From a checkpoint of a small self-supervised audio encoder (BEST-RQ): log mel input, depths [2, 2, 7, 2].
Rows from block 10 of a small self-supervised audio encoder (BEST-RQ), named by matrix and row number. Rows with one number belong to one channel. Each number is 128 + 24 x the weight over its row's rms, rounded and kept within 0 to 255. All counts start at 0. Numbers have three digits each. After the name is the row's rms in percent of the matrix's.
After each channel's rows are labels from the 100 clips, of 14976, where the channel reaches its highest value: "strongest on" is what is common among them. Only what is clearly more common there than usual is listed. The data: read English sentences (LibriTTS-R).
# convs0: first width-5 conv (model.blocks.10.convs.0.weight, 96x96x5, each kernel summed), inputs 0-95
# convs1: second width-5 conv (model.blocks.10.convs.1.weight, 96x96x5, transposed, each kernel summed), outputs 0-95

convs0.56 179:128128128128102128128128128126128128130125113127128127141127130128151142130128128129128136131128128119128128126132126128128126162130133126128128129128127126137123128133119128124128128128128120128131126128139128128128075114128120128128128128029128114128124128255128128132128117124128128128
convs1.56 314:128175128128210127128128128128128128126128128128128128128128128128129128128128128099128128128128128128128128128128128128128128128128128128128128128128128128128128128127128128128128128128128128128255128128128127128128128128128128128128128128128128128128128128143128128128128128128128128128
strongest on: voice: male

convs0.33 095:128128129128128128128117128129178128128128231129129142128126128128174129130130146128128151130128128128128128119121128124128126128128137132128128124128096128128127120128116128129128128128131255128128128128129128127128111133128125128128128134147128111128128189128128128129128158132128128128
convs1.33 104:131126157134128216151091128131132132127134113076160137125101134128129161133124123129145135133149125122132119127130116123128122127190116157132127135126120128151127126128132114136128076136134052100128142127138128172147130105129128125109000121136117131111099119128117131147131137129113127123
strongest on: voice: female

convs0.12 211:122128128128128128128128128130128128128128136128129128128128128128129128128128128128128129120128128128128128133129128129128129125128123126128128128128150128128125128128128128128128128128131129128128000128129128135128108124128114128128128123127128118128131129128127128128128130133128128128
convs1.12 152:133127127125127129130128127171124131136122091129141126128118122128163130127121120128136127122115101128119140134125130118128125162114110127123128130133244128135123135124190121122126129131131133129129000131128128105125143112127121118129127114113100127129125082129110128115134159125128128128
strongest on: voice: male

convs0.57 249:128128128128237128128128128128128128128129122128126128128128128128137128126129128128128128128128128123128128100133128131128120255128126132128128128128107128128127128122128128126128128128126128128128128128121128128128136134128129128128128128119128128128129143128132128128127135129128128128
convs1.57 225:128128114127019127128128128128128127240128128128120128126127129129000135132094128128128128128128128053128120128128128128127134093129128133128128128106125135133129136143128127128128124127128129128126128127127109128130128176128128127128127127132128128128128128149127128129132130128128128128
strongest on: voice: female

convs0.75 070:129128106129128128128147128230129128128120129128123130128203128128124128128255128127128130124128128152128128126126128140128120127128131128128128157128152128128104130128100128129128128128179084128128081128132128133128126113128173128131128127129128146128125158128130128128130113125128128128
convs1.75 109:128130107140127063130131155138159149126136196133118121130122102128140135135137135128124108141138171143128123153123122123128127129133128125128128136119161128133000137129135131148125125124145127126129147127111128128136143127119124109113139123128143119132116110128113130112075144138132128127
strongest on: voice: male

convs0.1 246:128128128130128127128127128143128128131127128128128128128128128128136128127127128128128128129128128130128128132122128127128127129103113128128128128128128255128128128128129128128128129128129112128128128128127128128128126130128141128128128127137128114128128128129128128128128123128128128128
convs1.1 218:128120132128127123128121129122128128126127127128128126255125126125053129128129128128127131128128128135128094128099129129109136129135127123127128135133129005135129129129132129127128216125121168173126134127125152129128094166128133128128132128119128128128129127130122128129130129120131133129
strongest on: voice: male

convs0.74 084:131128128128128128128129128126128128128122134125126128124127128128161129128126128128128127154128128128128128255126128133128143128129129130128128125128120128128185128128108130128128128128134137128128103128137128128128069176128100128126128139128128133128133133128128128125129128181128128128
convs1.74 142:132142116127128129113105128130125134131129147114169131129128149128129135124156127129129131128122130130133104255108131126128126128145139131157127153127125129119134159135131127187177119126116116174130078128129128143146137127148128102131125151087118119131111129124124126142128124105141128124
strongest on: voice: male

convs0.20 164:126128127128128128128130128129140128128131134128128128128117128128127128128128125128128129141128128128128128130128128128128125128128121130128128133128170128128128128128126127128128128128119137128128128128141128127128127126128183129128128124125128126128127000128128128128127128128128128128
convs1.20 119:136129129126128131131141131153131133122144148156112106134134126128128063132130125128126130136103126130105124105134143127128128134126156077118128130131151127090141139146136144158131126133129141128128166130128128142122138157122024130125123188125123134137123255127154120108131129125134128124
strongest on: voice: male

convs0.53 236:127128123128128128128128128127126128128127127126128128128127131128117255128128128128128130127128128128128128129128128128128141128128128127128128127128128128128127128128102128128128128128129130128128131128143128129128114127128125188127128127128128130128127127128127128128128128128128128128
convs1.53 152:255124093128127128129109141119150130129141122123100125134118139128127085118107209127138082127117155134098111154125073147128113134160113107127128136123030128134114127116130115127113128137132103107129122128122128133132120131138130135115108109133122134134153118131118127155134099142141125125
strongest on: voice: male