From a checkpoint of a small self-supervised audio encoder (BEST-RQ).
Model: 1.26M parameters, log mel input, arch tc_resnet, norm batchnorm, activation relu, depths [2, 2, 7, 2].
Training: 30000 steps, batches of 64.
Data: 15625 training examples, 122.9 epochs.
Rows from block 3 of a small self-supervised audio encoder (BEST-RQ), named by matrix and row number. Rows with one number belong to one channel. Each number is 128 + 24 x the weight over its row's rms, rounded and kept within 0 to 255. All counts start at 0. Numbers have three digits each. After the name is the row's rms in percent of the matrix's.
Before each channel's rows are labels from the 100 clips, of 14976, where the channel reaches its highest value: "strongest on" is what is common among them. Only what is clearly more common there than usual is listed. The data: read English sentences (LibriTTS-R).
# convs0: first width-5 conv (model.blocks.3.convs.0.weight, 96x96x5, each kernel summed), inputs 0-95
# convs1: second width-5 conv (model.blocks.3.convs.1.weight, 96x96x5, transposed, each kernel summed), outputs 0-95

strongest on: voice: male
convs0.55 112:128128128124128122144129133131128128129131104129127128144128129128128128128077128128128126102129134128128136255128128128125124128128124127128118153128131127128135127128128097127128128128132130136127118131131133127128114096128107128125128120144128071130125123128129128128117131123128127128
convs1.55 097:124102128117128128112121115129142132131140115126129140128129121125132153135125126126131128119130105129000141255124121135131128129129130130118133128127131128130136145149130128126126128137129127127126128126113124123128127131135140137125128128131116128128134124129126152115133135128128130205

strongest on: voice: female
convs0.45 093:128128138128128131128131128128225128142128131128128131128128128128255126130058127127128124129126128127128128122128128114132128128140113129115128127128117129128125128128121128128128129128120126128128125122133123129128136076128244128129128128128128126128128135128127132128132131128128126128
convs1.45 055:128129044127139133129112150120127128128136127127130123131154129125132144111129132120128128129128131126129134129129166130129141129131129132125121128130126122125130115128125133130129150128128103121111132255123122123129101121128255125129136146144132135133131124128132143128135130134120137131

strongest on: voice: female
convs0.36 088:150128124130128129129115128132133128130128136227094124129121128128131132129132181128128134136120132123128128128130128113128127128128128167128128255128130126128115129128127129127128128128127143129128138128194122130128104101128147128127128124128128126129126252128140128128132137117128131128
convs1.36 236:126128124131128129108128128136127134127126131127128161128121132128122127129123141128127128134125128129128129126127139117128129128128126150128128147128142128128116136128123130126130130124130130131131128128127115138125116127128128129128127123128139128126129255128129128133129152130169122130

strongest on: voice: female
convs0.73 063:117128128127128118114133128222128128136120194130127102127132129128149118157128138128128128123128128136128125139134128132128142128130128127126128136128122129129226126128117137128128126128132133124129255126134129129128121140129127128127128127127128114128133094128126128128106154127127131128
convs1.73 151:124128123129122131124130129135127128126128239135113129129140131128109123132098130127061127178128127127133126133127117140132122128129122126128128085106113128127141132128132123133119131131109126128124255127147136128127084129126119138114128139128122130135127131128114128128128157109111128131

strongest on: voice: female
convs0.89 065:128128128128128125128119128127122128126128130128128123128128128128128128127128128114128128133127128139128128022131128125229128128128128128128128128128123086128123128128125127126128217128122109121127117126092127128128128000128163128128128119128128123128131079128127129099128129127128127128
convs1.89 096:128071133128132075128131128000128128131128128128127137127131123127156124128132128117127117128128130147128128129087142137000132129130123129127127128128129135128126127128127128136128138132127126126122123128140130128128129129131128128128135127128128128132128127128129128128129105104127129128

strongest on: voice: female
convs0.22 115:149128128128128121153128128128128128128128132128126128128128127128128128128128128128128130119129128128128128000128128136128115128125127124129128126128167128128128116128136130131128128128129134126128201129133129128128141188128131128128128124128128138128128124127127126128128124128128129128
convs1.22 109:142128131129128138122128127130128128127145127132120127128126127127129131129126126059129131127128118123255127225123123142128121128123128129110125128142129129128126124126129129128131127129130129128129165131130128136135127129134126134128120139128122133148157126126092115129128121255116132136

strongest on: voice: male
convs0.6 155:132128128127128123118128128128127128152128124128129145126156134128128127129128128128128130111128128127128128128128128128128119128126127127128128226128094128128126128128137128128128128128129142128128134124136136128128128117129122255127128127128128133128128130128126128130128133134128126128
convs1.6 123:119120139129128109072143082137128106117128128126120099129000127127127126129127138126115123132128133135112135134110121127129130126128146131120131117132129126128133129167130129126137128129131133132129129127127149128135126141000124099134138126129100114099127117128128119111105132130122139142

strongest on: voice: female
convs0.42 130:017128129128128125129128128128127128151131108129129128128128139128112129128127127128128155127140128128128058122141129133128128128119127132128128128128131128128118128128133129128128128128126128126128129134124255128128130128128136129121128124128128115129129131128128193128138130136128128128
convs1.42 108:093111119144128133062131132128144133125119127129146092128131132125094027130121124129128119140126120129126122112233126034129138128128128128117105055136146140130133121126115116139121135128130159105121113130132186126129134139144128123127127141131127120139113125123125117124117128095135123121

strongest on: the word "the"
convs0.1 063:128132140255128125242128128134131128183118127128128128117130129128119129135128128129128130127141128127128039109136128133128125128134115124139132131128132128128129128128115136128128129128128130112128147128130128127128132143128122128131127125106128137128128131128128161127128133128128200128
convs1.1 075:152104194161126125171163130128055112111129138125111128130115128128129134125146127127131129128123227128143071132129201151128127127129123127064148137126123128110132129129128122138130128126133129149117131123179131127126135114139127128147127114093126159127128126127127065127116130138136100182

strongest on: voice: female
convs0.48 077:126128128133128131101078128124128128128159113125106230128126128128128129124130128128128127110097057130128104155125128119128125128128128129128128125128120130128121128128126124127128128128013173123128128130128128068128133127128160128121128140128128126128124121128128128127124237128128128128
convs1.48 129:126127137131129171108123135145169148127124128125129129128125147129125130158121122128130000125128131121127126116128125127128128131129122131128128126121125127130148141129128125126140128125030150128129129128135129130134129133134130127127140120128101119130127119118130128128222127129230128133

strongest on: voice: male
convs0.59 075:125128128101128176128129128129170128136130125128128129109128128129210128134125128128128130128126128125128128128125128129131103128120129127130255127128128231128126128128126127128128136128129131231128116127124123128128138166128129128127125128128128131128128127128128071114125122128128128128
convs1.59 087:129113115098123113128128128129110110125043119116130126130120127123198117129132123128128131128128128139129129137120126160159128133078135121129113130128130084128133128133128126133127181128070092000119132117097131127128129118124126155130130125175127127123129132114129129112125130127128193128